python train.py --arch="conformer" --model="sound classifier" --dataset="acted Russian speech (Dusha)" --train_examples=26041 --noise_aug=0.002 --n_mels=40 --hop_length=160 --input="log_mel" --spec_augment=false --win_length=512 --targets=["emotion"] --num_classes=4 --norm="rmsnorm" --activation="gelu" --mlp_ratio=4 --head_dim=64 --fused_qkv=false --qk_norm=true --layer_scale_init=1.0 --inner_norm=false --moe="top_k" --kv_group_size=2 --num_experts=16 --moe_every=1 --expert_mlp_ratio=1 --experts_per_token=2 --shared_expert=false --subsampling=4 --layers=10 --width=256 --positions="rope" --kernel_size=15 --loss="cross_entropy" --residual_init="none" --optimizer="nadamw" --lr=0.0014 --beta1=0.95 --beta2=0.999 --eps=1e-10 --gradient_centralization=true --steps=7300 --batch_size=64 --epochs=17.9 --lr_schedule="cosine" --final_lr_fraction=0.1 --warmup_steps=360 --weight_decay=0.3
Rows from block 7 of a small sound classifier, named by matrix and row number. Rows with one number within an expert belong to one neuron, the router's apart. Each number is 500 + 40 x the weight over its row's rms, rounded and kept within 0 to 999. All counts start at 0. Numbers have three digits each.
Before each expert's rows are labels from the 100 clips, of 14976, where the router gives the expert most weight on average: "responds to" is what is common among them. Only what is clearly more common there than usual is listed. The data: acted Russian speech (Dusha).
# router: router (model.blocks.7.mlp.router.weight, 16x256), inputs 0-36
# up: expert up (model.blocks.7.mlp.up, 16x256x256), inputs 0-36
# down: expert down (model.blocks.7.mlp.down, 16x256x256, transposed), outputs 0-36

# expert 4
responds to: emotion: neutral
router.4:479535463539481453472556515488537543527575516555404550533512414528527478455529491513527526478550588474449523515
up.0:528535500495522523529514461530479442526490579520449499449527586463523547502517499512447440502505523521503509469
down.0:467486501421485506463534565385500455538482405564587529548534478510504467500482475511506485572471531556438515468
up.1:516469468503571520577574475550520478492461595536411500494535576469529548525544489519485491481456464510463495470
down.1:488561474488516523532493514520430511463497447511585471535633493540509477494559472483503518422529536523463487452
up.2:510509479549531429535511522555478463464521491542504535502542438589536525561514475508491514447510491505548496535
down.2:465484502484500482565473409478446435464540649486461449553436435489511501448460523455568533512484470503446442425
up.3:533502488495555453456461475421516498463528442490533510502524496468495529534403544425485496554530501479534484523
down.3:478492509494469505495508535520502536523505466537467492544501554466517495550513487552460485518495449479508563519
up.4:506526540489463442537483557414439479485535458499534505523505510552546486555414533485605531513437534507523498548
down.4:554462500583486507475507490471505493486504544493423491536467520521508560534492506479485548433518534458488526512
up.5:457520492521505534501553516501472480600508529504426547499521495539489533491511446564482486523522528543551516427
down.5:486503577477476591499572451479522499486495417544525467460465488437438493507571547489418495512418498462448546426
up.6:524482541481537512500508497573514531513511578540417498455497540521516505516578492436463462436519482530489548484
down.6:412518475469497508544540486428454526495531460522505481475510504582513509526432490426544457510557513528486489502
up.7:484532461489513488579559500470496566500492536556443521508510514498457510531560506518469491497500486586440545498
down.7:447557483537450484532509480516437477483551530503577495474480483527487548475463551473540506525520603512575487475
up.8:497511446458523473565515442613536538509556549559425484466530483546522479524518526438471504481506424504470529473
down.8:441521493436499464547542502428433453507525594514519512471460462586454509457397511417547522531516540532550473472
up.9:506537461485520450538548517582484470484559543462488524412474513505598523554473502530523495462501504500584556486
down.9:462585457477482499506534392484476472548430463587467512533534461457531526515408472504414501456549506534486479462
up.10:531488458533548464508568499482503461494457494481442519550483533472531553575483559508435440518458530496500518515
down.10:521547503535455494505470534530525517507575464406517496483552500399529461465437451587514449515465490527499470534
up.11:476451439501490438562469510460531507451500472510544509479517483483548504535468511493559530533491518551575454497
down.11:555510597501450551491484511484515504521546556558404515582509491452525568549535561461516519447543459461457521530
up.12:507467466502535507490538519519433396491484518468515511507491563524521566565508510559447466498495479524521479447
down.12:495463553513449512480477468526492549480468436451527448475521443424502484540585486476498540427498447438427508500
up.13:523540510524536466498542452576505536511507567512472546451499481518537460579554498490501448482547534531503532460
down.13:468511482516510462529472482454450497461498514564488531460490467592477480458464497429607471499465544493516442539
up.14:529486543517509496522466505496508461416481500517470546481526508497524459527499513476522513463473469494435504493
down.14:507504554421566476545505517459480502496559534541426546540498502522469569566410477468523479532538472484482512513
up.15:522511476473497436492452532414495497515514443510523448550533513488500526577396464498509515488510519446495426486
down.15:531479527550502465522536429527520519511508553527428491488567497439510537515496502505530508534515431513533543533
up.16:496487482473474532537603475554403505538474533507418493509473510542462538504560446561462409453492460481510510487
down.16:519512464541560497514453504480541489456503554520516470523520495500506505476516552441533510498493572527538457445

# expert 14
responds to: emotion: positive
router.14:580523565503458502525457465526494518460510509501461483504522518515535549521520476579505500482524519466508544486
up.0:553541543456495555512560454538418463435463556548461531534507580525567456549486492482562506455534478563525503503
down.0:472518475546515502454443503459502476456533473464497553432442501506523569437468558500492501526556523452470491470
up.1:480492553487464537524510463479434459488442573519467489490513466514536518561487491531545493449465555572515510526
down.1:474511506499517483469480538407491518448546488552588540414495458525450522434448560504512493488541508479499456458
up.2:451491446462544419448512491443476512480587443520556535464472495461491552511488483494552487472506537511532425514
down.2:474460518522540584574602474576436452549451522472451492507521514497494486561511434510450439473465474497487530526
up.3:571498467470478449545485487501461517540479520558481491506491520465461434442383522477484497536559469430514447524
down.3:490479532527527433472544463397538483498494461568465538458537504403510496516525537477421523505507465520488520468
up.4:458556458543485509490447563453507497485494463501522540493457497471494517470448502478524528558513451456546443524
down.4:521487475505502496436514472453471516545522506552389542449536529580455481564465507519450506456445504521505555502
up.5:561471471500557501526508545436504499492506496583476459466515470462476468523555500482501497540512455422501558458
down.5:555519398498488506513489477582530487509473473460538517576460453498505506494501579544460546487599526495460410492
up.6:510516495501493575447454512429480419514477471563491459495489534509510558487538506510481490471507471495516492522
down.6:478494390537484478444527490534485535462478482554558474419612464486490495496511514471481513470560538486460559435
up.7:534497536522498465500522513511426520518465558538460504462500456507532520546458536453504479476488562576540501551
down.7:467551510486479563404492524388532471490510459526514518473438479514481463425520480506492503541578487497450476496
up.8:531457518429559493507505452477490617499510505429466492525477539582525497504477530432466553527517494532544504517
down.8:561508538547526489490438445452462480549425540501396541468447539556467527496508475491434542510480545473466513559
up.9:427473480498503509506590485488489521538483452497499512495456515477540559554428509548471476493582518548577450498
down.9:466501522512500533518513563523496528554478576430463508520564508528479457533560453577503461554465460520528522518
up.10:583567464518562460515427540502508556456505476532515489502443493481471568515461488432504472556543445485512472470
down.10:578483520521518489450489493555542480540505475521438506552537498402472503526507518531398569483474492505439495467
up.11:534532477480507503494576438544431478484495517500445508585484520501557516517492518468503465465533519590547456525
down.11:466497495476462484461489533485487523486496467566538566425484468546471615477467549518508448485548473473494503462
up.12:500509501524546549473497516497495466447427538544477486495516506491500487557515562556520549478506504523510472475
down.12:487505468490506453523502536452564485442549456477624425518556455453509438448536544497506521501509522514513480447
up.13:554472483511562509503463550519483541450470528517497491521514439488555530485512493501538578492458507499497401500
down.13:506502465464517521463486510510512543495503387460576447513519455380511460454520524564477487525492508520529457429
up.14:511501455529581480486495549439533556435535431548577514470449520472480499485504501487459514544547417444511484478
down.14:504466483499522476487524518529483480527494407472498485536586500383465471523565510515420469468470485544467510494
up.15:472469572411525533488570527503462467561512480503463499504503573479527583542527445511444500580443460560495538489
down.15:493519450521452586516467482531495495469465477479569537510437549587559519508475495520517514545541480526493471602
up.16:475555489530519499517553460458460483495516580518445475464549499494530491536515532514533515450513515553472564526
down.16:498462464519531482531499555436510494453468447541569502482507451479496543545516540515525435488552475504525503439

# expert 6
responds to: emotion: neutral
router.6:499522481485546432478532487493503562506545483562520520456498560485559520501422483556439505480601487557509469516
up.0:500517525530483470463544501502412496520599532448435583461426466583480548563471548480537441527469465552520493483
down.0:529531460528529468477475470552487488528492521475511488506560475426470473454473510477447508546574550473497493496
up.1:513466463521549529488510482522507472569530540536546520528446468521557553530529470447455484524467489513523508534
down.1:475539522474532501543498464502527520546467466566552510504462521509473527474490547593502527430534463522472530470
up.2:448461534559553488458497552521503526529511559538468536492469533465599496528550498517562514502542555586503498522
down.2:533470422523526509523516560525541492537502496560449563497508466561495557545488501530526444477550437519454482435
up.3:480518515492538477481536461492469451510460538500509527545499481492518548535495514525485486506485398495523534469
down.3:541563560461480422501451487497506514494517480453442520494420515458447453414511441411547525505506565493557492456
up.4:515513540451488566499515535434453464483571581544522505507447475477493528504496525456471539521419428471554541437
down.4:537460580477500498533430475461502513502474494477484459523464452516444499427448447506461480463468537451423419563
up.5:434451532501497497546517520540437467562547572536566507464582456518502546545535542533479517504548475538511539520
down.5:476572559519498452420577548588459567513592557499450480528474485517484453497474473532446493493499494517507485415
up.6:543532481469523478520531536546412519539534541473597527489539513450526534554495517486465472497505444499488590507
down.6:477583501436513445520573527516464519522519550568448477484505381479458478375604515469518512543473439448460538506
up.7:522518562473546529474494448506516446559451536473542528590480551465476598507502498479398477495499424528496540500
down.7:467491471422505518554462518552465498500504476508557404502431484490485477411565525471454515525466449458508545478
up.8:469479487523542479470626501482541480525519510509419588485448535462541537502481510488446529513532505461518442511
down.8:516463505504514474487541526524522511521563523448500490447538481502458519422498528526455524479546462516516580424
up.9:542455526523523524477519557511493546481507556529498508436633510514549405590560489495500482487455567519500503496
down.9:499515502506534534452581492524443545502473521525536550500489443550520524564470497526531535483537504522543475498
up.10:521485507498532519481575516491488532455500564495442505562541577514604515582559479508444454528553563537540432502
down.10:541498443551543564475556539466517470572480521484479526531496517545497555601442440536499462433531540512487463535
up.11:551469509540510546522551479539509521464534541500516468509502500522594524585525412476444568516505577489489445499
down.11:458538520484478451539528526474510529423480466495549482519456576609553457574431473599536495471495513484500429594
up.12:452485459535543554486528467475462482479486499505484568525459546526470468502491592532407521507500435502454474496
down.12:477435528551532544475435492409475495475407496517504473528450477503499448433505486418482539546399546533427529497
up.13:517512557505498502468536537490478519464563519448426563444458479512486525537492496423522456507452496514550497523
down.13:578555428538520477463527484552474465527493543455517504514575484452479520548481561491433484489577540520529477486
up.14:455461463463472476460506524465387515598436632449567536449482508527544501477593521541501482462466539560500544437
down.14:521550452544582466522535472508454430524500534558472461509500497514530525413521538533495489495486551568543509474
up.15:429545546520521535493530491469523486476538532493433576485572512500563508534526479558539539518541584558500447557
down.15:542402565523552563511505487445465516473503472501497509488488556589506495480468518482509521468450531573477421488
up.16:486519469542534496431568480452505531437509504539514522532565513446491521552491531479468546484443466481478508510
down.16:521529548516471525526482491429549468472486525476491536545444533537546501525486455441527514528474547540592433546

# expert 11
responds to: emotion: sad
router.11:450529464491515475493483450467557447487450552493536501437530480543497466530489526484508523492561489504533485479
up.0:515527550472491550493462529461528568496492494508537520558494500500455507503500512482551538557456508559582442590
down.0:534525425547573484515424495501498486447560471533579535521494468526518517480479524495517469448490541493549452439
up.1:558536477521472420542513541520497497478531484533408485543538537522448484538482574447496551443492460612482523484
down.1:517499509475512477519438563505526574504467517494525460512496435517492490508527503507554483572528490446514483539
up.2:521472505436501500582487473490468472597545505425506538486460513477523578520524448475556505518458534571511495548
down.2:525542461538473534463526441475525494453487497476485505487503496433567464437491406543543524537492454503538471507
up.3:569472479520568512425487528511498505482476466510503553554460553484501557540399536491448593556535498462439430490
down.3:502518526472515509519503446488438522479515493447482476475420530596528494552550515478551487512561520516526530572
up.4:521444462524476428601479521484521477488483488519450482540457517517465538470454424446454567505514486482503496558
down.4:373526469508462540528495548407475490423510493519539513434487475536504460405566495495579534504494534512456498490
up.5:440493561490508495549500493529443478566497546611472539449472520540484515470416516523534535490469538552485547527
down.5:595523499542502526508384572478500504446539482515558560521475503433487495456482498374473546521424542468451485472
up.6:471526493449479473514536483523495453555479546520456469472517511551500410509552406442529460477473455576497540582
down.6:485506456480500485549402525501509520484510437529551478545567437469480518478526532463521444476449472468431498447
up.7:501558523442508455507582459520462537485538572520455457472526479517459513525478525490539461494471455455518595518
down.7:492481544450510424511467568546536498506493432501479421527518492438419440448492480509480451503474436500443599472
up.8:515508535475524524544560457543509483464524516487476473477452491520488415498473458430487457532411508572465519542
down.8:442510518452430463530513549453500440486483478462514472453445493530456476446492501468530541456439489499506528519
up.9:506476513465521524437503511428531556520490461485475532511462498498528521499522455502491515595498515498538494518
down.9:554448495530533541446519420579575462477468517501565466557544499493494496564452484534443496460513435472470475471
up.10:453467480458496465476534467515476532534514518502482473428450549521579465517521439539518448510465455584505552530
down.10:498477493459469447478527490574510505513459515519477482521485490462417508520366488448475530509469480480498476488
up.11:433533461472524421548506460494459478427544506530456473501529564583460523482439497493471513529466516474520535456
down.11:495507520488465526514469511477511476481469504511507443570485482442500457378559490441541529540461442471429524477
up.12:506464516468527462523507447471469486534483514552498474502506537500516503519463522477552472527432461581513532538
down.12:624471509544504515517464623527509531398507461478567489520440434448508557462492522471525478508489475503523430466
up.13:554526517487399551464485562445524517510493446499488511561557549492544522481511529440508521572390504538477433587
down.13:545497470484562466507475534527522522512482516517580504467520454488516492512476586428527416511542563530528395469
up.14:475514539465466555515454495447525458504528501474412533523497502517551505501519514422532496544473469587520545569
down.14:519450503485567455420468514530514516456455484523584519440448422476500478481381516453501470438474531452517415470
up.15:445477441500533551522569461542493472516510486487499486431474516483573504517545466496444508530502459570489525488
down.15:434491552493441483446535512536458420594536549478508522489500512493483559509381495460513458457419522490477578496
up.16:551474508436559470561458530481523510493531344520544531584483505421484554486526481467499502625512471494522452518
down.16:413478521528489569508501447414470481525505492488460520468442516524551534511589482519529520561516518556541576550

# expert 15
responds to: emotion: positive
router.15:490585456491453551449548526499542465469575533581493577501482571531467554494471546504549466546507568609489535468
up.0:500531507509523493476479464427530531434523464547528558433490485569492571514510505503459473527526501570459579515
down.0:501530531526509460509527516480484487517478495537544499498515460462445563519482493473481469473544490460481419371
up.1:524555490519487514596519506449487422533491555496509526494462574582485536540496491513543473519510592467536451516
down.1:480520536542552418464481543513521535547525506486432505513510538532545536459497506475553462509387462447531563477
up.2:511492536525503497511448474495460502491451524417479595507429535550539542539587503444549436483492598512534488525
down.2:506521654468462449538525541420482460534545529522418536591458492550529577456485468501490521556410494547529551613
up.3:510486483525462550413430468485565532523467515386571563531472501462556515481494498526473543520538488455489512523
down.3:505483493563495507401576480481456507491513451496468533546422526447511434479528541580464551541593465512486518516
up.4:425525533545534529498495497403457518480553506456460553512508543553466523550452492452489473544424506455536513535
down.4:516491504509513427457510544501501462504522474517452490579497500383487544490425532491440469496466484462566479516
up.5:483489529568503540512460544469493455445507569481503523526452505551525480517460479500553502477491588472569471549
down.5:543488557524549494503486527481504535564489483507399505530545559447601596540461469519490498538460463448476578476
up.6:513495455542446550587528570456480462477494551556484511502465524537469516517508487462479449534507494392543551535
down.6:590539597475523451510510467518441545525503519533520480435617541458524515556513517481553456528454526479472503413
up.7:499500506532456478481555498459504502572522542528461527462501499541519500535444499473445496538440494516437510480
down.7:473536470540506549436516516460525516509448511513568524506479435426507473492511537505479507476509503467440421480
up.8:460509515497502458491554537438513461475485603511520543511492496571505566534450478526511495566468577485531443520
down.8:524476587512515495497403502438538488537462513507446460536532536419577516513480469473498519488420501439487542469
up.9:510491563502460503530471484501472434505513552463523571484449548582530510551520440448469483526475582506583485548
down.9:532524492609502574442461502473529498556484444496428503551514526483490543503525471564434543521521514529519541499
up.10:403453502479453609495477469483525484514504597426518522490468518519560582519477420578493534464509518392477489465
down.10:531539602527527522528544517453508495530534528486388573578440528467559583514477487567465481574442524532513538524
up.11:429479538539488513411467500457545501537430490426506535486472515525550566476541494514495516560497492480483524492
down.11:527492472595529578460533521530525480477511489472480595544475546460494480457531498572430481521566461494490475490
up.12:508509476524475500556447464539476525454517469452501509534532545461536526566473598501501422513567491537546515607
down.12:496469489430443454558586458462506486478558569566482523482546530597479457460465500467509497558507461545496521554
up.13:498577514415569494509558549462485528532518506625502454535519497489494525414426538507502487535471475500504519477
down.13:499509535429542478527451500498479471514519559494551466448477497474491507496447473404553532398466455388514447486
up.14:458556499528524511455514468495492479543521506459455531536521523530523495543541416479510471528402600450501505531
down.14:487499495555503549455393497482498514491449450457486464519450519459486503485549480508504476570453536473599494481
up.15:549538468538448538448389510467551510442418485447582526545454570481493552504501581559491508503509514454524409586
down.15:498479474499523496507584478595482540517492620514451489485516558528532508557539478519480441517507421552460546528
up.16:506505481515462525523473474554524519507479501432535520533518550474524574526515520540472494471557520550508517620
down.16:513467526450455486519580485542506456523586541494425573492467538550529478510505488483542494530535500557517587618

# expert 13
responds to: emotion: positive
router.13:534478488474422540511499469501548552438483512502420423467546492540504457542544477458547482502528554469421502452
up.0:462459535460542497530502522548496510491547502494516493489501440526553479480490465511536466530484543552475562577
down.0:568538531560454495537479461594536534478475577541487499488541533491527567515473484459441485424526502435540509499
up.1:448507485554453516470515464465510434491477535472452495491492551495513523532506494559486562469465525434480455460
down.1:468462515440520550487552554453482464520459471441508495502518506451502427493608505528496508540467470552482490496
up.2:522474520450500538478504529508511513461490510477494449559513496437491478440519495514489528500404497538474502439
down.2:387516493455534539451501548472493503529449508459624530495544465469442486522530540530506490517491482503476459477
up.3:503431464509504401393522562453517572440505496431514484524566522486502484525532494498473484555466462522470453504
down.3:553474501594523651498483477536494509523451469463560503576490478463457541472495497559494576464463488563512515421
up.4:487514519425466478513400523493470498560513510464591544535532528524492445528480476498534443536538524511455469544
down.4:454485522504439515509497445537558539480483508513472497471481508538457532487419506485481490466562468385439481521
up.5:495523530497497465548454455511497523527507544516533531538508495587497568535456467463559442517460479554501491569
down.5:537485509535436505468483443538524488502552519586428491474457567575523509515390515443469519450578532428481448513
up.6:450491542439486457553429561517499526490528530451509475500448478527578494543503469472554466533494503532499550558
down.6:555551478531464411534441442524524479474467539537535486461509506509491562553432528445475531417546501495545470450
up.7:462499473511456497447532552457546491460517484542494440497531528483502418502518497493493536472427507488471479494
down.7:467520569462573591486448574429497491487421474401550532474516489416484492504599498545522480565459501539480493441
up.8:443420515469487539539494525482488580514468530489522561472527465526509514497451462516516489530521380513494502485
down.8:520490511573456475514459476567528457523537586529457481542491496524528575487445495513461501473529524492494518508
up.9:442503478564499468461500517498521448500488511555557483519524507512500473525528515575487561456515546495462493467
down.9:482518606510528528519524506444545523525535511472477538525504498510497512481555511479536516516440483490478530518
up.10:439387480582585473493542564511545481479533567471448582464506488514516494561483454561494463452524448528466482457
down.10:582509548549454592491506549540508535526502536544479458536486484543532511435519511519517399523500534553552501568
up.11:465515576470542507490504543536504554527512480471542470520560429490524435493513455489548450534426507534495564543
down.11:549485512513483486499439503592537496512528565563560512466488507554509548522479518456507477436550495444504444499
up.12:499547531495473503489479534536499430561562488485581522463444425538497526522473510519543465473490520471545537560
down.12:449485531461466431494543452499538527488489481505422459496474559510533463466475441484463514455540469424424486464
up.13:477443552502479485481500536513516463497539489544487484523453526549514514426528520488451515534458480541514429542
down.13:464451466448548522468492444464497509451473496477496533519521532542458488463591429546488472506437434508500514457
up.14:450468508551509488482547465465521454507463532464391543481507522483559513495534520533462515492475521494492469468
down.14:455460473460532555498488543474473466501487466456556497498511462428487462466609491518484521550438485569489481485
up.15:533455444465474465460483578496572510437530479525455505539531459475532492504555507477506563491443468479434437470
down.15:443490483507566610453461525414513523555478474456597526492543501517516477501564446565501520500484470550507482435
up.16:439498519519563523431504489456497481506475550457481526447477517454508534558455533545484559491482507507538494488
down.16:486457554425509514468505511505499526506510487439428495551496532550530427463623498514518489536541491554458520525

# expert 8
responds to: emotion: angry
router.8:532534511488428463523510466539557496481448518513479454518497506521500480509475471479494506473516530563446496479
up.0:430477469539469487531514510465535587545470455520466549455477501615515524476516432515511481509495472552553499548
down.0:503520449470470502557491423539498447509526523472552513500475537520506504503513483501532417471597430470458492486
up.1:414486467530502494498554551467522569496517524475541507498463535511557538531519438509532526515447471542509501464
down.1:503563469473499498529506504498475549458505543511457485526542503476526462523529483514506470522476452486581490460
up.2:480507583365482503506500555486482566585509439438495491509483509476476518496536497511538481557483519486483524572
down.2:423412527466475478478513563441462558516479454484508544505470454431504607512519539552507461493444456501536547489
up.3:464484450599595507498539577508571538519478469506504522484507494490554501517570476548528513518462534566483505423
down.3:493497545467560523494515462465554469525491418508502479519498562553512450462398451496510533512507496483408485532
up.4:510453588436428551498475490534460543554452464431461522540470520454540500467564494495502490603493489478412497582
down.4:511486546500542478438509576495488531557476490449509446510499469454510537532511540505508444534446470519502519505
up.5:477484545494501481507584544433511552574523512521448538479476559526537532510473467528489500539458448514533540521
down.5:524557506472491518534456498465500501484460540493534481526503446498494475493496535476553517549494495543511495504
up.6:498445510458467523495410500578536565520524447435491482570453527431481494459572440498473474488486474464461502520
down.6:462502485521529533486465523527461549512479535452430513495540486416512536513540517517518484511525536546523519495
up.7:432471581440500554506470537460489511543532471483522558467469513514572509519524479530491486515464483504507533539
down.7:452546463480524486531549455476510572449496520522438474465539486437502492555494510442549483526505474483493508459
up.8:445461527533495482503507602514539587562529438522539518466516506504515522536504477544481504459456477548512578492
down.8:471494449432546440517580487463535523476496399462476544532446456506536499539467478550487528400491472504473491518
up.9:523507493504511513532525497465528547510543499484422541541502563504499500504530463482508475527477451492511508549
down.9:512479492507442586509419531522521517517492561500574462484486469459536436488524501459478508532516505519512560566
up.10:472509645449441505463473576461474526529471487445524467488441527495512501503551479514540505525414490552503504575
down.10:453420536486557490513547544447455546541528496479487543490524511433501518559503519594512424520511412430540530472
up.11:447498456464477510481449546434536487473455508449559474510501519537529523543523448535548508540515521470473471508
down.11:484477536535569500455522496507482496523534389510537559490485518373484535491493525552417506473491451485493522425
up.12:477518545489525476499481610440552548526467456478503492497452493563568492474467409539550500487467481585523453555
down.12:458482504459560509459464504499492481555507480493567595500445523543463557478476500531457504512593484462502451496
up.13:490445548443448545503467446529490493524492478440445490523462556466486523460604459498512482586442484514441513565
down.13:565460511509503474535487560506471533517458487449495458493499472430490553542481490487534473559534531458529568494
up.14:465542650451467502528487512481436509555525501512477520456444493512536514525483469503518471527490482501517519536
down.14:464509482531471457484463534497473571572463558504529501450528492446501514570539541548539497497454492488528495458
up.15:422449546459536542542465539500543624524480486456415519508457511597582539519557393511511454528497440414473494509
down.15:421462530472413543425506540567460494599482486510512470491476437526454490409561551524537511558538513519392541504
up.16:445510498514454513460389525449526487516423503477585485473472485488542456483502470537546505544547537521498468538
down.16:482513545531561510436531549496529477554489454488428554497508507463432492459520469521461458490513462504543566490

# expert 7
responds to: emotion: angry
router.7:514462422489502508550528559520509520500498457432471457500574499515511468472528443508571521554487516537581493465
up.0:561490537472499481474508501503499495446554566523510507460527466493535479543545563454467476507448538574557532502
down.0:508446485443484428524456507496491480487560475511434430502520480541452473409476502456522464418425472513502504462
up.1:480557474562544433489540530472511478487570517545424631467559510490550479529437553481435532559473481488508504465
down.1:514486443559457477518456485512512457432417488508525423474450525553476443421569468507446529495529473513492495498
up.2:476463508451517469545504488463538532437511382457525459554493585515519458470525457487495533542486514537475464531
down.2:496508493554537472467490514443526528576497436487519585567561523455545555538495508592459504576548525449518511511
up.3:458495528486507496490545488447472468461542574510464577478452487472553558586465520473459508462499476519520488500
down.3:479467506514512511498539460538438441451551453445471498390533456504464491449520541426524488520467526533511565457
up.4:427490468529511482517515403452525497470491479449508445526482529472529487467557407522449445544461475547556524524
down.4:491534475584548490514555540443538545488476549546541561479528508514534472550533474516475559522555495473486467543
up.5:499480501483496475548479492459514545518447502535543473531488557507506522492528359477537469488493450496461438518
down.5:549471507496507551477484508524480479499503507504454593491482549507568523559525493570461475540570493481557522528
up.6:536560550488477486532454492540493493502552529507580549488472454518589528550461530433467469470541509488531476523
down.6:540529507472518483526462497503476492456513466506438524470523483550473462455480528381477501439447494538547469488
up.7:445482455504520483519496520467518521553443455449491475508503549440517471460566422526484465545521461500478480521
down.7:468534478552515526465513524454567541469436506526539601560507497485567529590490441518529508565542517483544502552
up.8:464578435490583531474527471483493469463533498551478484462590476500490526482516495459484593452526474522479450509
down.8:464469439424476491475504485495455492505505523478462472473494444544447431527542475432530445527525446451489488484
up.9:516512433462549450525474518466477558454509461557458496454517443476458541452499569471504535492491476496469459451
down.9:450465444474455476482438486529530513501471493453500432481504497487432446453517460502519472477495462476425495499
up.10:473530478484543458483577546509486512489538528486486555431498509512565535540514462525511492451478482523467505494
down.10:496472447474425489522532459548519507546571553518459474468439508565478497441524525432472512474530489548522555447
up.11:502537450470527511566576459467549467495552460483496492499484550487569544486501488508443463496515496535483447475
down.11:497568516494543432475538482487478450529551465541525486568547561454514489588505533559469545563548532501486486468
up.12:510448520507511536542519542469530479548446500525506542549477466504524560527526442471568457534495466490472474566
down.12:592433538494559528465476514534501513442531558526555531539501456518547526522499506524527537507525513518544491538
up.13:473476486434536497495488487493550509548401521455518505549470502467539494520526437548545436560528487562459454538
down.13:497515566518515482504525539541514502583549588552556580522455481498550526584498480509513485529474515552495549541
up.14:577533596499507441487478512521502455506516576482524520504434516495491496541522536447495472451442533502529508486
down.14:562497491492498480502450542505534478462491484536468456505511479480459478422496473484457507410464507555466497460
up.15:452487460463545513525517474471530466454503497566532503489481458505543514514486443535481431489516477531435556436
down.15:424503423525429553492525491469524535487435532495409473439479512510518420501580529488521526482541445554472498546
up.16:471458550522548481515489422516478545501488406472507480574507501511543463502495454541487522523509526530542496520
down.16:545536546566584540468491454457491539512504423495510518505523510498521558575505500566500492544507575489509527519